Weights of a small masked image model.
Data: trained on stained colorectal tissue patches (NCT-CRC-HE-100K), 90422 training examples.
Rows from block 14, named by matrix and row number. Each number is 128 + 32 x the weight over its row's rms, rounded and kept within 0 to 255. All counts start at 0. Numbers have three digits each. After the name is the row's rms in percent of the matrix's.
# convs2: project pointwise conv (model.blocks.14.convs.2.weight, 96x576x1x1), inputs 340-373
convs2.0 098:115108103121134158115142156133126166098106138131116129125112143113141117065121173180115178085124099000
convs2.1 094:067136127083136159119136145146125116126122150120152088140119126172130135079097175107118137107118132047
convs2.2 098:151161126108121125139156111136127162143083147088188137172176109184128127117138122159139108085193118075
convs2.3 102:166093151129152097138170146077124108137121128124124139169101094155158158122123109156155161124089126201
convs2.4 092:143170118149130098185123158137129109112118140155138136255115157176110128095065185171174156161120129150
convs2.5 112:110127128144119094126131132149077148136142113097151104192128161131135134176084107105142154101114117102
convs2.6 095:137123146138161135183095092153124083156100093090139110156148122146183172064101140142162122131113162037
convs2.7 085:172117117095142155165130145098153217144114133105076132083057142209117188190160174198044113110151084078
convs2.8 106:136100115089146061076142148134155132113097115122113150138154109111131102021127162177112113177175130120
convs2.9 103:085106104133137133131154096121116154125065143145115176117124103142134131212137115174112109181104126164
convs2.10 098:104097128104164142129120161118132111116130121152055131123123106107129138140146109089159099093074149075
convs2.11 083:178118129149167114141124151100174153141088116138091084139107154158143150082089146177100114062101145118
convs2.12 126:115088125134153127119095132117158097126129100117118139145119120136110129108134126166105121155149089061
convs2.13 083:106111147127146137099100164122141165135141114101128116106183115049113111231158087126142165110167163114
convs2.14 096:074150097083147138123160124129112112132152124142056117074214123159125084195120109108123103139143121188
convs2.15 096:101132097158130124187170107069130099148113093143111140092175150145140147045134155111148100156118107171
convs2.16 096:215142168072140114085123178154115154124084119127125137080118119097208123079164175153112105129135157210
convs2.17 095:140104090127106132148115186156159112149115131179080104116105141147111161168115117135163100191061114170
convs2.18 106:168123142190100152152150138118171113103105092135096127246167121144160156086043194138085066159134127127
convs2.19 102:149134117125106115148106153139145141101156167156117120087201087056111083107101136156141108175127124152
convs2.20 104:172130141137145120115123095104139112124150075168123136127125154090137133146088088102137128108122152090
convs2.21 099:175103142137118118069116105098130165113141111132126170125172106107108144129134130200051117134096126102
convs2.22 094:114107137124159126139093173117139128174140151111124071112083167192125126222109161100138126097096156183
convs2.23 104:119131079153106089097145140120175134127095135111167105152215090123108107182102124083206105150089108097
convs2.24 126:099149140151116096192118089126110107131129092137110146092157134141130102078128145098076141159127108085
convs2.25 088:137113104115125128165151160109139085113169118103113121141164088049147154191149158105074128116078098118
convs2.26 109:174155150127091110158159146112120162132120130154147160211162130125156192189152091152156159065139159126
convs2.27 093:078106075127137166065131123148112129117147130123139116112097110134148140078123110136089118120082171123
convs2.28 108:143129128150111120106135113126106138085109143144123167114117131057117137255127128169086150150080112034
convs2.29 090:177133111101111180111113115103129109110115125118141126106148138095132101125114112098156107051070136135
convs2.30 080:077111125144137146159103122139154114145129097188122133046073102104077131174094121111106133125118137072
convs2.31 104:154130126110198115114096154104186128128139107182128158112121140126148129032100150070139104126182100096
convs2.32 090:047136140106119142120138197116165112130102101170157162080120136117136099069144074156142111105142143083
convs2.33 102:176159132089168116104149179115126117137183118103153080172131107122146139157116119105134149189142119120
convs2.34 101:137126126111123203163116156119128154121132133120129114135078117149055161106146117124107125169172110123
convs2.35 106:152153142126115203159084108147154157104129153129154128180151155146150153043148108136157128085131160136
convs2.36 109:128171115130097157139061119124062116114146123125125084142110152071135138094111165117174130147118090074
convs2.37 094:153120146114103126137109102116135106128115128098108131184120147148089083115141136145126113152148164141
convs2.38 098:102124104139076102089166086114094065123173083152120128079171106076143114160136136124057111104094077087
convs2.39 092:066165152116109141082142068119128167079118113125136129149092103083143157069161138075129093083130081148
convs2.40 095:164133138102090117176167195105120154160073126109132128113150143121145080214100086103178147082100099184
convs2.41 120:062119097128079182141121083130145116129149100132156104122082109172111165092158114127144104128115133098
convs2.42 101:121100127127117138165178131140161129118118115153138127094156100146150140086114091118117158095118141187
convs2.43 096:092122131125111116129131108135135119086141105143113093194140074212135150055070161121196125131150111054
convs2.44 085:140130141102095098166150092110082140177113148148136154147137145110114093051138069171146160137110133102
convs2.45 108:111128165107113173137124167143149166154087143060122144116072109064106137210137114160134107083132165112
convs2.46 086:136130136097139120129140140097128150124085130131155164100086145064178137140163147158134148145144139130
convs2.47 098:119158146140147108125114123106156113098168150098135143108094161141138126152174222145094095086134138148
convs2.48 095:148117176139164132090086093108145179103107074116150140144099146133195162093102125117066091165179139147
convs2.49 114:079121116137105144106162134115150149102111122114186116070092124190128170186116121125112106140098116077
convs2.50 099:115128143135140137144143113120122217143156146108136161078118121122147121152124127125126160136105118112
convs2.51 097:088126128136116126179093141123158164178113132129143150066171127117115047022120112186135131153163120067
convs2.52 100:117137149099173096156103136097147130108155127092155093174153106183175141213110158159079117113136144124
convs2.53 093:168119154131124138109137175122160105129142134164128138054117147172206141224105143142103142097109176168
convs2.54 093:117096141157159192145064112123197067144097169114132114202115084122147110158101145101142145171131118048
convs2.55 105:169115109174123050107160173167107125139116127112101132073119146093115136142146150157125148100103168095
convs2.56 101:146114074140143107184137104140133174151131127097109099128187161120101112128162121109101120145118164239
convs2.57 089:183134155108087102085140048100114135175096127171135116074037142058131176069169144171126122175127098075
convs2.58 091:144091071096158115073211140108143140160161103124123077156146152100097128073119106143175144108065108049
convs2.59 101:147091121140121151157163140140115134102078167131109083123089175126137117097139132146073124158146172255
convs2.60 102:097123117140136159202127104105157150117127085091105100076116081068120142129115154116054148127121117117
convs2.61 095:174122099090150141179111142103127091131141148155115115209107125107156087184059146129097109177143096058
convs2.62 099:149124140111130146120120116103152140123176118162123122093133124074126055138148149091102110129086105118
convs2.63 105:127113130170167180156153106152101103124160163105157146151140125124178157246122112096204132145067124126
convs2.64 099:095126174133092172118135093151157116152121085052147118094109098146095091105110112193076127109165171151
convs2.65 104:146102122144126158153151076104102164087119148102130100169162128133190128248141125122141130104093143104
convs2.66 090:127109094142128114169155146148146112137094186195155139091140110120111132179132151111120162113105139142
convs2.67 092:081109107111103104130139157171164138144105115141095095073154134124118085203081094142025159181127083093
convs2.68 111:081114089132155139130132123123136115121105142161111154167137095141105106068088064134108152127139160116
convs2.69 107:129166126113136064125162164153082156172110119172116127158173140097124123069126107159159135137128165110
convs2.70 089:146135074113103139109138168131129159150113153114154115085124153130129098141138120134137120109139079145
convs2.71 109:153132123138148126131100094138150129108112163137125118050185125143144127121140070107123165097105123078
convs2.72 097:067154155132096082182119114134137073158134129096132122067106160155126169093123081118223128154100146191
convs2.73 106:145155098117147162162154116084168197156135140122158155191112140095157128065137149094119121094129114149
convs2.74 108:177154143126131092120108149105115148142157108151095136030144142165125091203095148099144130086158139159
convs2.75 096:164122111135140167082108158131115132179152146150136131074139142119190136146131148102117139087138135217
convs2.76 107:130132122118153135102098098155083109139082104139096129057139124071110167230145143132165137123108141107
convs2.77 115:142126138160134110160157164100098124087109146157128120121113113142159159029151150143082133115111162148
convs2.78 087:153111142172143090170142145148148136183136141112099117131100125164146114037086164049148076121101103158
convs2.79 098:135142142130128084144208125129126175106151122118100138112134139124122096200130144128128137117117140206
convs2.80 102:104108100112140210133132165136159174132134173143103117130079106125107130165149083147116163153137134093
convs2.81 110:111135094125107054037140161125137122163122139145112082187061142109146125150109123136148136184176114126
convs2.82 094:141113125122090130112138112149186127119123120127128105014127144170131118127172161178026105073132156220
convs2.83 111:082097137132114113093144131133135109106104133123142158129007136146124123111082122111130130153117082006
convs2.84 121:075138099146119139125163110110113093119131140097133094182108099107123099234103169119138128160137076126
convs2.85 103:072126165144155071121118136169126179157092131130150144129087097147138114052089156110117149176161185054
convs2.86 102:125120141130103129140104077130113090117139128119096038114178165110182108140128100111080129133108093138
convs2.87 115:153124165115137169095087098145129116151129119139183147103152177079143073114126133158148129101155151152
convs2.88 091:081178161152150110132143091121078106116143098139160117134139085152076121025099132128073144147128093131
convs2.89 094:066139084130164130134115119109117226099144139193168142062150135115067123121134076154109135139097089028
convs2.90 103:146140105122114093182138106163087099155134112073123081091141116101108133083196121134079134065124057000
convs2.91 095:099131142182154162131135249135124213107077123154150132110165113107146143000144108144172108141117148131
convs2.92 089:111097157142117165124120076130100084159123170128156106034164146131137134110157162132150139087140129042
convs2.93 093:116086105131142125161125112087148186143152171118075130169144123153127076091137150119100137132146112140
convs2.94 097:146180106134155064100166145121135154102105167133104132076127120111113088066156114166111134122145139188
convs2.95 099:145123119113113131045123125151107153129100131143101150146036138130104131129121095113141089112165172149