config.toml
translate = 0.12
activation = "silu"
depths = [6, 6, 6]
init = "kaiming_normal"
beta2 = 0.999
eps = 1e-08
one_sided = false
grad_clip = 5.0
Rows from block 9, named by matrix and row number. Each number is 128 + 32 x the weight over the matrix's rms, rounded and kept within 0 to 255. All counts start at 0.
# convs2: project pointwise conv (model.blocks.9.convs.2.weight, 56x336x1x1), inputs 252-335
convs2.0 [153 149 155  79 149 106 136 150 112 181 162 145 127 161  96 148 160 153 132 150 106 136 124 108 166 152 112 181 122 149 130 116 104 103 144 120  92 153 134 134 135 124 197 179 127 122 122 119  98 148 123 195 108 164 146 112 150 124  91  48 117 117 149  41 184  99 144 134 184  73 167 138 165 126 104 142 146 205 107 132 153 152  85 174]
convs2.1 [ 83 161 117 167 167 138 173 166 114 139  72 143 157 144 151 183 193 127 142 128 135  59 129 115 159 132  84 151  72 178 191 129 159 114 153 160 129 165 153 117 120 122 182 190 154 170 100 147 122 129 160 150  73 168 161 122 134 138 189 131 113  67 135 116 131 114 109 124 132 109 193 125 143 174 190 149  81 113 122 148 141 193 137 160]
convs2.2 [114  65 113 111 100 166 182  99 116  82 108 105 169 141 138  77 126 131 163 137 118 148 108 110  94 125 105 106 152  80  87 137 131 127  77  80 214 100 164  55 120 171 124  78  77  47 136 147 114  74 141 153 156 139 129 104 113 105 134 132 172  39 106  81 139 206 149 137  72 109 120 125 143  99 110 144  85 129 163 198 157 154 108 113]
convs2.3 [119 179 124 114 149  88 149 137 117 148 131 160 125 119  77 149 120 132 149 120 135 190 123 124 119 153 111 135  64 153 144  93 120 109  92 180 116 117 120 177  83 117 150 188 167  98 145 130 141 152 124 151 116 120 130 150 170 132 170 115 116  91 133 168 162 146 110 110  97 104 117 159 150 127  98 158 143 192 141  87 141 139 132 115]
convs2.4 [ 90  51 121 120  86 107 134 134 154 130 124 115 156 104 129  83 158  77 160  89  95 158 144 152 122  66 150 118  64 130  90 154 119 111 153 125 112 158 133 177 129 153  34  97 143 120 115 141 100 112 163  91 138 122 159 131 121 149 148 144 138  91 133  44 112 145  96 121  64  96  74 142 144 144 133 147  76 129 149 143 136 120 107 151]
convs2.5 [ 68 144 166 169 150 111 166 163 120 122  97 103 156 138  94 155 138 143 148 127 130 203 115 115 131 164 107 134 113 137 116 139 126 115 101 141 174 127 141 192 148  99 206 147 137 116 132 108 133 137 107 149 145 141 123 119 104 158 156 128 135 135 140 164 130 163 122 144 128 134 135 129 138 127  90 155  66 185  99  97 139 143 128  98]
convs2.6 [185  74 138  91 103  87  98 162 102 111 181 127 124 143 163  23 115 141 166 126 113 142 125 169 105  98 100 154  95 111  69 132 123 112 138  97 124 105 145 252 132 128  61 113 148 121 133 108 119  88 103 117 156 130 110 120 164  99 126  78 134 174 132 126 155 114 135 115 151 109 156 122 160 137 109 141  70 132  85 146 136  96 142 140]
convs2.7 [149 153 129 140 137 120 126 102 117 148 116 101  64 126 119 188 129  98 119 116 132 119 135 123 108 139 112 171 141 155 108 137 126  93 113 142  64 108 155 187 126 182 175 154 162 170 135 154 161 109  79 148 148 142 136 116 143 147 161 160 155 141 165 109 121 156 125  98 141  92 162 109 130  60 101 145 165  93 116 133 144 109 104 109]
convs2.8 [116 137 127 127  91 165 164 132 169 122 108 127 142 142 136 178 139 158 111 135 102 167 133 127 148 128 123 155  88 148 107 143 196 145  87 160 183 119 162  72 179 185 180 124 131 145 114 109 138 152 137 179 181 139 131 120 168 120 126 165 128 112 109  99 116 141  96 135  79  87  96  84 125 118  59  94  60  84 144 165 145  88 160 118]
convs2.9 [134  93 104 146 119 118 150 103 161 118 160 157 105 148 135 132 122 132 144 123 199 148 126 101 138  97  84 123  37 117 100 144 131 141 159 172 145 122 144 128 105 183  76 108 133  97 136 151  95 185 162 113 152 112 139 150  92 110 127 166 185 119 116  56 142 172 122 123 120 150 138 113 127 194  98 145 126 110 130  90 129 114  95 138]
convs2.10 [186 117 103  95 159 179 170 141 155 136 103 105 191 109  94  85 110 152 177 150 191 227 120 124 113 146 172 116 169 145 108 138 170 137  98 123 125 131 120  85 147 151 184 158 108 221 142 165  93  96 136 129 102 100  96 121  86 118 161 206 200 176 133 158 101 153 138 121  48 157  99 147  94 128 163 147 142 114 145  78 138 117 130  85]
convs2.11 [105 143 150 173 103 106 153 122 149 133 132 139 135 129  96 116 115 160 100 140 124  95 142 180 152  90 139 123  83 114 138 171 140 132 108 145 132 103 174 118 123 180 111 143 128 172 113 140 108 114 163 130 146 115 119 138 111 136 144 255 168 141 148 117  96 158 135 112 135 101 120 105 124 122 176 144 127  83 139 148 126 134 121  96]
convs2.12 [140 114 147 121 107 105  89 123 128 131 152 141 127 163  55  84 107 138 116 143 179 161 151 108 119  99  51 130 102 123 152 161  99 124 155 116 118 123  78 204  86 119 113  55 164 160 145 137 123 121  79 130 165 131 107 162 100  64  98  79 107 142 136 134 125 117 120 136 149 150 132  76 106 128 139  84 146 115 139 180 147  36 140 132]
convs2.13 [152 130 110 121 152  38 150 124 182 131  88 127 123 106 168 150 125 143 118 167 154 179 105 169 131 142 115 134 111 119  54 141 126 149 145 140 126 150 130  79 119 186 161 135 105 112 160 136 190  76 106 138 142 118 163 117 151 105 145 167 174 160 155 138 144 151 115 152 102 141 122 109 144  65 159 133 150 100 143  84 149  70 146 111]
convs2.14 [121  89 155 127 103  92 151 136 132 110  92  96 146 123 148 122 103 142 115 127 139 178 125 194 130 150 101  93   9 105 132 128 125 167 111 104  89 104 127  89 103 161  99 123 141 120 102 112 150 161  67  89  98 101 120 142 124  82 104 139 179 122 118  87 115  94 135 113 141 135 145 114  90 130 111 104 158  98 113  84 139 128 120 139]
convs2.15 [177 204 121  97 146 108 159  98 116 120 114 119 175 110  74 131 128 100 102 108 188 138 139  70 102 180 120 126 133 142 114  77 130 178 131 145 105  91  92  64 116 148 204 122  42 146 159 110 129 116  89  88 113 142 118 167  74 142 126 191 140 128 134 239 136 176 122 142 129 171 120  93 148 130 118 134 121  89 152  86 132 124 109 130]
convs2.16 [207 119 136 123 162  88 141 114 171 134 111 115 130 160 123 125 119  57 131 123 181 149 135 131 113 117  60 128 114 163 193 101 123 153 158 140  83 139 151 146 142 121 180 126  94 152 126 129 132 152  67 152 132 131 133 157 126  87  90 156 122 173 132 230 136 122 122 158 137 114 120 110 167 157 158 152 138 126 102 138 150  99 150 147]
convs2.17 [125  95 148 140 135 117 124 190 123 147 189 120 137 144 137  87 141 122 180 174 139  96  86  97 122 136  99 101 188 140 150  96 119 107 112 116  77 127 158 106 138 114  66 140 179 111 111 146 124 124  69 127  71 149 114 134 127 119 105  47  59 148 148  20 120 154 135  82 199  90 170 145 127 171  73 120 126 191  54 161 139 140 117 162]
convs2.18 [ 81  80 120  84 102 141  64 137  99 127 142  86  73  86 160  84  76 155 114 175 112 119 141 135 124 118  69 112 116 100 163  88 109 141  82 129  43 144 148 170 132 118 172 112 123 137 134 109 139 113  70 109 110 122 159 131 138 125 100  56 131 206 140 123 142 116 131 112 255 132 162 127 117 193 220 108  91 135  90 116 126 185 157 100]
convs2.19 [111 132 152 139 116 151 176 127 116 141 104 115 159 153 121 123 129 117 114 153  79 122 149 109 147 106  75 123 107 114  68 155 126  49 106 111 225 139 157 117 107 103 102 135 161   5 100 140 112 150 197 147 165 152 134 141 141 150 167 157  75  21 136 120 103 153 127 131  82 155  56 170 155  91  80 140  79 202 125 173 135 165 130 159]
convs2.20 [111 147 143  96 128 148 111 115 113 134  83 143 144 113 158 160 131 102  85 133 126 134 138 111 153 135  55 137 143 130  95 169 136 148 145 165 157 121 177  83 147 175 187 133 128  74 174 172 131 139 106 108 157 122 141  60 117  95 158 152 138  93 130  63 141 147 147 161 113 166 138  84 151 132 100 152 111  71 122 155 170  88 118 144]
convs2.21 [129 118 148  77 126 100 142 136 150 139 103 111 151 137 167 159 198 134 109 103  85 100 127 137 147 158 150 121  98  95  73 162 154 122  98 146 140 104  97 115 115 122 213 147 164  93 144 131 148 117 181 131 132 122 133 107 112  97 125 113 110 143 135 102 150  94 134 145 116 171  98 127 134 154 117 141 112 156 106 160 114  93 142 136]
convs2.22 [ 97 151 146 169 154 128 103  87  81 135 162 117 119 132 136 155 147 123 146 133  78   0 109 135 144 128  43 143  72  98 135 129 127 134 120 160  92 134 113  29 112  94 167 159 148 126 134 115 112 137 148 122 120 143 178 130 147 129  91 120  92 115 100 137 104  83  97 141 241 144 113 177 143 134 151 107 188 141 125 117 143 174 140  96]
convs2.23 [ 85 121 128 161 129 110 138 118 179 127 134 155 137 160 141 131 115 146 110  70  82 174 122 164 127 146 183 127 124 117  91 237 132   2 141 139 249 138 168 119 141 137 122 117 155   0 144 182  68 116 191 123 163 100 121 118 120  74 148 150  97  23 134 157 149  83 120 119 105  96  96 130 119 101  54 125 136 201 155  87 139  28 140 161]
convs2.24 [125 120 149 117 156 106  80 110 136 154 166 149  69 137 145 167 161 173 104 110 116  73 104 122 142 200 110 158 113 128  45 178 112 111 117 124  66 122 122 248 151 153 191 127 146 183 133 135  98 168 176 147 103 146 163 129  92 105  92 113 137 135 153  60 130  99 117 149 142 167 113 163 136 170  94 119 195 141  96 118 136 115 111 147]
convs2.25 [ 83 121 104 134  83  89 125 132 147 133  98 129 112 127 140  81  99 121 156 100 170 164 134 130 125 103  66 135 155 107 111 133 156 139 105 119  98 117 134 155 109 125 107 123  95 169 112 109 168 140  75 113 100 107 159 138 122 155 183 181 167 134 158 146  86  75 134 116 147  74 126 136 140 116 181 130 171 120 105 100 137 136 146 112]
convs2.26 [156 148 143 129 128 114 162 186  97 106 107 137 125 148 143 181 134  71  59 139 124 166 160 166  80 128  59 108 136 115   9 110 122 140 112 129 158 132 146 141 112 129 189 103 152 110 140 126  78 157  87 116 106 160 134 127 146 167 127  88 191 122  94 110  78 211 166 130 150 148 134 163 142 128 195 125  29 114  99 155 147  91 143 143]
convs2.27 [132  90 105  78 110 115 183 125  99 143  77 137 133 132  69 105  92 107 146 158 102 114 101 166 123 151 137 120 108  76 103 105 128 142 115 170 228 128 136  35  91 109  97 138  79 169 120  69 128 117 153 121 126 114 136 159 134 158 149 159 194 146 119 136 149 164 128  94 106 131 121 139 141 100 192  93 119 100 100  89 140 154 107 105]
convs2.28 [153 156  76 144 162 127 196 131 118 142 125 129  84 136  69 186  98 130  74 135 160 193 161 165 101 184  62 127 179 127 129 128 135 144 171 125 146 109 119 106 130 144 172 189 116 100 144 133 106 166 148 129  74 105 110 128  85 162  89 119 131 132  88 153 121 167 104 126  91  94 114 176 117 148  90 106   1 174 115 109 118 156 149 131]
convs2.29 [124 152 126 169 101 163 163 160 169 181 163 121  40 104 135 155 132 124 159 224  84 102 105 168 104 138  26 130  95 108  87  72 140 112 132 126 165 136 156 136 101  64 142 173 156  61 114 120 131 113 139 144 126 119 118 133 133 169 126  37  79 111 143  69 105  91 135 150 170  77 145 180 142 141 138 139  80 240  86 167 106 137 103 133]
convs2.30 [136 156 155 133 104 103  85 126 105 148  75 112  94 118 166 139 141 153 164 149 122 112 151 150 175 150 129 161 122 143 171 120 105 133 158 106  74 128 179  51 105  84 151 136 128 159 138 142 147 103 149 165  85 152 130 127 128 146 118 199 150 160 131 136 155  66 161 142 173 157 155 152 106  96 188 147 199  75 136  95 115 176 184 107]
convs2.31 [132  88 122 122 118 164 208  79 131 131 139  81 155 151  82 106  95  75 137 142 176 146 144  81  99  96 154 136 188 122  33  85  94 104 129 171 156 118 128  94 132  86  24 118  81 142 137 123 142 120 148 122 137 138 137 155 128 127 102 175 131 105 127 168 146 131 118 132  14  86  54 128 111 102 129  94 115 172 113 107 105 119 110  66]
convs2.32 [ 97 151  89  98 159  82 121 111 157 162  82  99 146 120 194 146 120 124 122  92  55  48 134  75 134 146 104 128 186 134  83 167  97 143 103  79  46 128 127 106 131 111 180 182 163 172 111 156 183  87 145 127 157 131  98  90 145 102 170 200 105 128 119 187 130  87 121 141 208 118 140 128 143  98 121 140 149  49 118  35 145 184  97  88]
convs2.33 [112 111 155 116  98  83  76 189 168 123 142 143 134 147  43 101 101 116 189 220 113 142  97 126 176 111  49 117 227 144 127  88 136 146 141 128  50 153 128 149 139  95  56 131 189 114 108 136 155 146 103  87  51 134 183 137 145 167 116 102 119 152 141 100 136 113 124 102 169 126 132 153 154 204 131 187 182 135  74 114 128 162 152 162]
convs2.34 [ 88 143 159 184 120 102 145 137 140  91  57 122 141 102 144 118 151 160  97 129 142 156 143 186  76 112 124 104 124  72 110 141  97  90 171  90 208 120 116 160 114 195  72  64 128  82 133 141  88 132 162  84 148  89 141 133 161 101 134 117 129  74 125 184 149 101 114  98  60 152  97 119 133  90  77 129 111 129 167 141 117  85  91 100]
convs2.35 [115 126 101  88 110 176  84 121 118 158 179 136 148 134 126 104 114 145 123 134 141 122  95  89 155 176 144 113 107  96 189  67 154 115  89 187 212  91 114 145 112  68 180 156 114 112 145 119 140 108  64 102 152 112  96 161 171 112  87 133 106 140  95  92 128 115 117 129 103 142  80 147 105 154 160 166 170 176 105 108 134  74 125 180]
convs2.36 [171 126 147 141 151 243 174 119 134 199 148 109 134 118 156 173 139  90 162 129 135 154 173 118 125 165 148 115  62 127 131 133 127 137 106 124  90 153 151 201 112 114 200 174  97 164 153  99 154 111 182 166 169 121 121 121 211 145 110 219 150 135 144 165 144 155 151 149  37 159 116 163  97 138 152 130 149  70 133 167 128 105 139 132]
convs2.37 [119 115 125 136  91 116  86 114 155  94 120 169  85  86 167 132 102 105  78 118 132 123 128 144 104 105  84  93 193 100 146 109 127 184 156  88 117  94 100  59 102 111  87  72  84 159 161 128 104 175 110  64 148 125 126 134 155 102 147  46 167 175 108 124  91 130 120 112 131 149 159 177 120 144 162 182  97  60 111 105 110  95 147 107]
convs2.38 [134 109  79 111 132 167 119 122 114 138 168 116  69 134 105  71 165  88 102 149 141 164 126 129 117  92  71 110  67 115 128 123  89 101 124 133 146 107 149 148  84 104  50  96 138 101 118 138 125 143 119  67 159 123 105 120  95 129 159 110  72 114 111 111 108 120 134 106 141 159 134 144 110 135  65 149  57 162 186 143 143  97 140 156]
convs2.39 [118 104 123 117 130 113 136 143 125 104 106 155 168 112 116 103 117 151 110 169 159 155 111 138 172  80  74 132 161 140 148  83 113 151  97 143 175 132 130 124 157 145  77 133 143 172  90 109 170  93 119 122 137 104 142 130 117 119 158 170 169 135 139 183 112 113 135 107  80 131  72  76 114 176 150  89 132  57 173  90 110  77 109 118]
convs2.40 [141 102 175 164 143  82 166 122 170 117  96 115 213 140 112  86 143 117  77  97  65 206 128 100 130  96 189 112  96 135 191 143 177 115  96 113 140 121 100 120  94 145 104 132 113  60 124 105  79 105 166  98  76  99 122 130 125 120 125 150 135  78 123 200 151 116 112 131  69  95 155 112 184 124  84 150  89 124 150 156 101 153  96 170]
convs2.41 [109 140 101  89 156 125 113 123 144 171 135 139 152 104 136 184 140 159  83  94  83 165 139 145 126 129 160 160 169 153 120 177 120  98 122 167 192 107 105 131 152 139 170 124 154  67 119 146 161 165 116 130 179 105 102  85  93  61 125 192 139 123 144  52 110 131 147 111  93 115 115 143  98 161 166 120 140 156  94 137 113  56 156 115]
convs2.42 [177 128 111 106 116 111 118 101 134 105  96 164  96 117 130 143 110 124 122  61  80  59 129 168 105 128 120 105  93 146 153 130 172 181 147 107 108  89 126 107 136 167 106 155 125 102 117 118  97 174 118  97 154 133 140 147 118  82 121  56 137  96 106 114 122 126 117  87 190 130 121 203 123 105 150  85 118  67 134 101  92 120 151 130]
convs2.43 [ 65  88 118 154 124  33 109 152  86  96  50 147 169 132 136  94 116  93 121  10 153 191 122 143 111 134  87 106 118 125 151 136 142 139 121 136 150 120 135 168  90 106 119  95  54  27 135  96 182 126 126 131  67 138 143 146  83 115 156  55 197 123 116 140 195 111 121 145  92 151 140 144 144 131  64  83  54 125 149  30 111 211 114 152]
convs2.44 [143  97  95 120 145 171 165 161 117 182 160 141 113 109 102 113 121 155 155 148 117  55 193  86 164 115 191 149 169 112 119  87 150 128  90 112 206 130 118 118 119 174 104 199  98 124 102 103 137 172 156 166 214 125 105 160 174 113 107 142  93 142 143 104  93 100 158 117 131  72  96 103 116 142 162 168 165 122  94 112 131  82 138 141]
convs2.45 [117  82 114 171  82 155  69 152  75  91 117 133 189 127 175 103  93 124 105 133 149  54 124  99 153 121 180 109 137 111 183 133 117 193 102 178 151 145 126 119 133 128  62 137 148 157 114 104 107  84  71 104 141  99 125 143 143 108 134 143 166 167 124  78 138 119 144 127 131 119 116 139 147 163 206 130 193  89  93  81 129 113 126  96]
convs2.46 [116 144 107 128 145 148  86 108 146 102 168 108 122 120 140  90 109 112 109 116 138 126 134  95 121  85 141 145 108 152  99  88 127 146  91 168  73 123 106 172 160 109  83 169 159  41 106 102  93 215  70 102 182 125 116 119 116  16 152   0  92 169 142 187 105  43 114 128 147 140 143 141 173 142 118  97 131 132 117 132 121  47 158 141]
convs2.47 [ 62 126 104 130 142 105  95 141  98 127  96  99 126 163 108 159 137 208 202  41 112 171 144 143  71 114 211 169  81 163 102  80 167  41  87 167 129 105 135  92 154 116 110 158 142 118 139 138 158  28  56 172  78 150 134 163  96 133 132 164 103 159 139  96 122  58 127 167 141 129 180  87 155 141 174  93 154 114  90 144 167 139 168 111]
convs2.48 [204 139 119 172 141 107 167  98 143 106 103 109 103 129  73 154 151 146  57 103 171 158 141 111 108 122  96 143  69 151 180 110 202 193 149 132 115 134 100 153 118 224 119 145  96 174 133 140 106 162 109 144 137 118 106  81 132 128  89 126 156 168 122 127 157 170 125 138 120 102 120  86 142  68  95 131  90  13 173 104 129  35 114 200]
convs2.49 [157  88 112 120 149 179 123 105 145 136 233 133  94 147 109 160 152 168 122 141 141 175  99 130 140 130 108 138 121 158 166 112 126 110 114 107 211 105 155  87 143 194 116  96 129  40 139 155 164 141 160 119 140 141 106 169 107 138 116  80  26 108 157 166 116 158 127 167 167 129 151 131 179 145  38 126 107 239 112 155 162 114 134 151]
convs2.50 [136 108  72 128 110  91 126 102 108 123 105 135 136 117 159  64  82 155 114 135 116 150 155 151 105  97 225  84 113 113 220  95 139 142 131 122 123 114 129 136  78  99 104 129 108 143 138 125  88 140 120 131 126 128 156 126 169 152 107 135 117 158 100 204 169 118 112 134 108 127  94 119 163 114 196 129 119 146 149 154 112 159 126 124]
convs2.51 [104 149 169 135 151 238 169 119 142 126  79 129 139 104 155 133 161 133 153 149 130 152 112 124 132 116 132 120 165 142 126 172 201 161 114 126 197 131 156 137 137 219 141 122 179  87 167 159  65 123 129 113 160 120 112 139 101  87 122 154 108 105 124  87 112 159 101 143 119 131 141 126 139 130 114 146  94 223 121 146 118  91 124 129]
convs2.52 [ 94 108 102  87 132  96  82 141 160 101  88 148 129 136 137 117  82 147 124 132 150 159 129 103 137 112  81 130 152 132 147 100 148 131 162 129 160 111  65 150 127  87  87 103 176 126  92 131 152 134  97 111 105 118 119 156 170 125 132 167  71 162 121 194 125  70 115 115 156 141 129 120 114 168 173 127 137 182 103 139 130 116 149 143]
convs2.53 [ 99 197 131 116 115  83 139 127 159 124 157  87 107 114 111 129 122 105 103 172 161 148 129 131  90 150 128 107  81 153 176 126 113 139 151 129 145 133 124 160 139  91 131 190 135 194 129 121 140 114 138 147 132 117 116 182  96 134 100 171 123 162 139 141 127 122 119 145 160 141 131 102  70  64 145  92 145 156  98  94 126 159 141 120]
convs2.54 [ 97 100 104 108 126 103 161 130  88 138  75 123 108 136 157 109 125 115 102 130 128  45 150 112 117  83  77 146 156 151 126 121 139 136 102 113 142 129 140 148 131 118  72 112  96 156  99  87 151  48 131 118 117 141 145 130 164 193 107 141  94  97 145 118 179 218 158 111 178  65  99 118 141  90 145 141  91  86 146 103 126 255 158 110]
convs2.55 [218 124 119 194 124 188 197 120  94 171 156 127 131 139 108 132 128 117 107 143 154 165 148 195 120 123 164 132 106 111 118  83 113 116 130  90 171 145 110 100 137 129  97 107 107 174 134 127  49 107 150 160 100 128 117  90 161 179  62 233 178 136 140 101 145 171 125 124  91  95  92 106 130 153 220  95 107  72 149 172  98  80 136 150]